Weights of a small multi-label image tagger: trained on photos of plants, animals and fungi (iNaturalist).
Rows from block 6 of a small multi-label image tagger, named by matrix and row number. Rows with one number belong to one neuron. Each number is 500 + 40 x the weight over its row's rms, rounded and kept within 0 to 999. All counts start at 0. Numbers have three digits each.
Before each neuron's rows are labels from the 100 images, of 14976, where the neuron reaches its highest value: "patch colour" is the nearest of a few named colours to the mean colour under the peak; "responds to" is what is common among them. Only what is clearly more common there than usual is listed. The data: photos of plants, animals and fungi (iNaturalist). In brackets: how many of the 100.
# fc1: MLP up (model.blocks.6.mlp.fc1.weight, 512x128), inputs 0-63
# fc2: MLP down (model.blocks.6.mlp.fc2.weight, 128x512, transposed), outputs 0-63

patch colour: black (39)
responds to: phylum Arthropoda (93); class Insecta (87); order Lepidoptera (33)
fc1.13:410573449411423496533527509521507464443478435542482539534540474548501506450566516457529501466512532546516525511538503469503510487441531533520466495527534499450503470490597541565517537399440496
fc2.13:474481451474461521543514508458519476541502480491488515449478499472516475509483443499478487524491423503445509567482427472434541506548452402477512492455449461489435524538505480537525528455461524

patch colour: grey (83)
responds to: order Charadriiformes (30)
fc1.249:493517473511529492501492550599480492492527569472497586529449502523532555549492538490548526462451418506427501477520485462522564500517531484594458449508519571452472460567516427510443479493548464
fc2.249:606535465543536506447491469474490470492521478494503477469508518545514496528504503515507515514423446417504477429539496489446479498561537573543483502461522508470449464537523524450462527526489511

patch colour: white (36)
responds to: class Aves (86)
fc1.273:487516411467537520535535444467475548455473443450545564589463552476481480472448457491525460466526517502508553444543495486510541430613562502530513540513569477472437484467528538529434499495495433
fc2.273:486523470528484393488500515512491492430505478515554499551533468447569500444467501539437477511528501493506458480534569469414528468564420497452497483467548505467464591498553450531528485530546466

patch colour: pink (30)
responds to: class Aves (88); order Passeriformes (66)
fc1.501:518457493477546548462443472507457433444494467506497458509534475493426557564533500475465456525432575482531469485447454438413551478509454459532482448477462497549553467521473504568511571452513553
fc2.501:500502517542508459448607476607518500547522476432587521500479505417597514504491486535436504510521588521491497457483411504539486520501538564494468496446542581497488468467489419471492440512474520

patch colour: white (30)
responds to: phylum Chordata (97); class Aves (93); order Passeriformes (54)
fc1.77:454502536471484472485528536565543451404499444483490513483502491522470484525485500450489582461457506443469525496449458427463545496434492471474533476526479451476498544463462552487515530455447457
fc2.77:473486512523513446510506505453510604475482503510484475520457465485486510500503455496418497494496542567507493565552531502511533461521476488560516472504516501490486518489498566556545492490528475

patch colour: brown (56)
responds to: phylum Arthropoda (76); class Insecta (75); order Coleoptera (63); family: Coccinellidae (58)
fc1.250:468471483548489542493486484477560470478491510532549482488550517516492499514449512449468520480452455411513453428430481464489480455512483521501553452528532505549505414513457412462498459524500564
fc2.250:418495442541472527572534490491575490505485519495594458565468567484501559506456545467478514549475512543524527531447539499499523515513514518498485409464548439425457511497527489499487449571480513

patch colour: pink (30)
responds to: phylum Chordata (95); class Aves (94); order Anseriformes (38); family: Anatidae (38)
fc1.206:500499459483584467503491508547522510507532523519546560548453488515555503507457465501570584498427505627411514560424538506544541497546468493477492509574484565452508540477414509548466493431496482
fc2.206:430518485477517554438498487458531443503450553467529430539488448453501520442450536507502511393436519523522487507422573566431497557495496501464528534507489465523453466493428537417403479502488454

patch colour: brown (75)
responds to: phylum Arthropoda (74); class Insecta (73); order Diptera (30); family: Syrphidae (28)
fc1.247:461498505525559481566525511465518502488422514492546510533470457490401541538488451600504504447482427471539593487523580534519407546464474484486453499484558492452536531568511511464479547498600471
fc2.247:522458449520478512481526516540537528514479488511455482582542533497455445513459524480426491555453453467497548493446512519539520480508511447532484516523460506535529512494521421513475468495462526

patch colour: grey (81)
responds to: order Charadriiformes (28)
fc1.196:532474512477491451476450497500459544464483458480462483416494508496451528532478471514455544497425470476533518444456463582482523461528609527514430465512542427505510415493571527476525452458516407
fc2.196:549487519519462445465490494578502494474474510496486579473553518528516460505416467484505490504499479412528423501520574462471476455549623480482483503486433480542516478555542468474484490589476495

patch colour: white (34)
responds to: class Aves (96); phylum Chordata (96); order Accipitriformes (27)
fc1.398:535510466507468474525504482484463517528512494538557507452458530500496505574525526442554466491590503488509497444440451503515500456491554459546483477486469526500537554467530428469520602489474467
fc2.398:533529430441508547458490454491504492471468443555495533480445562544448429559477455614501527567473527529525535501464489508539506441483504480503513490471504549474551464442492462512533476533492481

patch colour: pink (60)
responds to: phylum Arthropoda (66); class Insecta (61); order Coleoptera (25)
fc1.69:468527501515536531466421492542468479490457515472509567498545443527489515511478550471520496423461479508547476444532534505478485524549489497428502495531537569375513424440460596489462528560505567
fc2.69:497499567445474480514496498504525529563423464530505404428384544547465546403474418494473513486495508456449448429514597493496437623479528490499521516530445517512487521423507505488508451503480548

patch colour: cyan (34); white (30)
responds to: class Aves (97); phylum Chordata (97); order Passeriformes (62)
fc1.354:520452584548593488504519514446556483507531500423506509510528491497482500505460498494571467468504503437538459440491475634463501450504543502533454427481468490487545516480529481553466543464490550
fc2.354:526515545467546523494502578524474543519468433511530576491517499502521491503536570554446526567446463468472537444525544541487503530496539422490587574486485512540488482544465539542466557523523446

patch colour: brown (50)
responds to: class Aves (84); order Passeriformes (58)
fc1.20:460536469427492501459498491467489495456526452475479511507491561490514476444416522491492563506500467480510518482517410553520511485482516449444446457545435463441454491500490476476479527448436502
fc2.20:469533464484458530460551470466521534533479463507565486453579484457486459486571477464519477420539541483521515503531484463453499494483434441477480496483466537434556482513482552503511507494522395

patch colour: pink (37)
responds to: phylum Arthropoda (64)
fc1.33:434523487487534456512533609486466412509477416453544457561496500522524507461476485472445542580472525486493476506561495498435472437476481460571484488505507522539469492494535488484528494546459477
fc2.33:498564555492435529509522496476463465459471542544486489446530505541557465460497486510532554543539559503496451557578432508423480507498494478570471439564470479605519487442543490503559532422486590

patch colour: brown (61)
responds to: phylum Arthropoda (85); class Insecta (82); order Coleoptera (27)
fc1.170:491517429415555497519525457512484522463588441589538418504485567495480467486459529486497559518497484521552558493460526495475426520513508460577541529540564465502493440547505472525518466543472452
fc2.170:447528576505516482458543526426550472531489510493447534508520462506483469442514511474482494550502414518519526577430571489523487488530467468498447546531507522473484508473585485422495454452535490

patch colour: pink (27)
responds to: class Aves (86); order Charadriiformes (30)
fc1.482:474503470561414522545422504518496488543507502512520530437485507511522454514516443528478510440449485613501533462493492477529524546476460487541541528543549494542527493519480479433515495493551560
fc2.482:448457529481463558536615479383506497506494568495461545495516453515530492464454470450445468474533574502553477487460405528462496519467454486508541420419470536543528464538507560427464508474470488

patch colour: orange (32)
responds to: phylum Arthropoda (63); class Insecta (60)
fc1.212:508534475506516492482515510543480533478483489438549508542579485525468436406448516472465466505471548500551511498474477527430484530440543564495462536535514507430590467473502499494466596486503599
fc2.212:540497439459500518526513553611477493496473469557533459529457505499514577495499596505477473527490409493466476507524450505510548569464504499480557546497449549439481606482505567457556506558579574

patch colour: pink (35)
responds to: phylum Chordata (96); class Aves (91)
fc1.3:447574499476549508572475582460464534482494521570519557522481593566500551491478455472483458557529517556541458480517504440432493450481487430500456500474490562534476536428551467509533593435491544
fc2.3:485485524450625531542416534432440453534471566506511552495518499503589512573518542478520525530449459482501590505471528566474515454567473531498538559457507525425507450534490509479493533502503492

patch colour: pink (46); white (28)
responds to: order Charadriiformes (36); order Pelecaniformes (33); family: Ardeidae (31); family: Laridae (26)
fc1.270:460574507505502451550544551518554585475564510506480546508485491564560542450477471477535471531462473556533495499546499492491473415475533440486471513485541607508490563469475516526482559469519542
fc2.270:475483585462541476434458471501604505453490555494513430447477494424461481582479465477542519513545522507445498447485470461521500532521565530554437496491484473468506448501497525541503514496452564

patch colour: brown (51)
responds to: phylum Arthropoda (60)
fc1.253:459505436545516503469538509437511458486465430463541413508507482521516519518466427483487525530513517536572493502491452505499507501543525489501532490566445558547560439525539451530547441485481505
fc2.253:534540447523486479504516473423425470521475485466511524537505559511492470503515580573552471504408514431545514500551426458436488501489500479464600500543468541535485494528490495437502552447429483

patch colour: black (30)
responds to: phylum Arthropoda (71); class Insecta (67)
fc1.254:499513437576495510533520477492471491457464454457460583524463478512544497494550545504473481484471586451483497519523440482560493417530522618494500512427422452466543541522526494502501529532552477
fc2.254:538407471475482502498512558401468549491450483558501502456505495475484542513521545516523471424436489521566514486453462528416494477567500485477447483578558535506538474552498481491539453427447516

patch colour: white (57)
responds to: class Aves (89); order Passeriformes (60)
fc1.311:519464480529590527458500539525457506523467493460460498513494500466524526466477570514466492487507541570488473480505474443458535418534503438576452495413470518522496522464538463488511518456457579
fc2.311:456454524475471526485456503475491457493585529485485491512538489507478498456513515459490531503548469505467523477512451498392425532537497510499396514526455551515402408489490508503504537520517487

patch colour: brown (56)
responds to: phylum Arthropoda (91); class Insecta (90); order Lepidoptera (42)
fc1.287:426501461457475434522564533552513473473420519485535529536510506431478475424509505485528471512519503449446563532554532543489551477554515458429500483576596542531546480510531507532529544469457557
fc2.287:488489524569520542465532509463550569525440585482512495534497524500462466522563520415504481407434538468487471581461430565510553498527483448523492515529448488412467492499538499536521509517543470

patch colour: grey (92)
responds to: class Aves (99); order Charadriiformes (48); order: Anseriformes (32); family: Anatidae (32)
fc1.12:488485524469477489490474478445513465500489458417535520541477516456476522487441501535476501479539487488498402503481573526474482512570501463532514383558497458487486467494537514533496477418482545
fc2.12:497509474454607510538502493526458574524516521540548398531527494460424509560582535474516480472505448563516526513520473510454557522504500455464560548552466521523478499480508440412499497510551548

patch colour: grey (77)
responds to: order Charadriiformes (27)
fc1.370:482480517544480466460483532480555424507554491447531554498472473471517442540489456468553500409535509556535445520535561516583498527516443471537443511528511514485602461494501508490507472510418475
fc2.370:532474539491408496541464563516469561550540498489524433499525561460455477477534506496561499439510568481475532489436484457530602491417570516496445518562552491538491512493427522499496504492556482

patch colour: grey (78)
responds to: order Charadriiformes (27)
fc1.109:520434487485470556452580504550515423475505405495467516520473436489570443514498527436562509503526500495561534450507492536488551581573454426502496548570551469432512465467508428565480565487511548
fc2.109:492526554508491499537449548546557480480494513452540597487506613497540570502526446557472478539508508485549579537466499428509615547537521485545504538514479522495410474491513593508545502494509508

patch colour: cyan (33)
responds to: class Aves (99); phylum Chordata (99); order Accipitriformes (62); family: Accipitridae (54)
fc1.474:453521492554543514534503485528483519444408501507548517494514479457536442501449610552472478478541520562514630494466483536501487469525469468478472478551542532495443451476513451523442503537544548
fc2.474:511502483548544484471475536493500551555442438481494486503448495491498516551579479576494484526483533556566546505563540510554598524511503481492517531502557466508475545524518512483506487509532480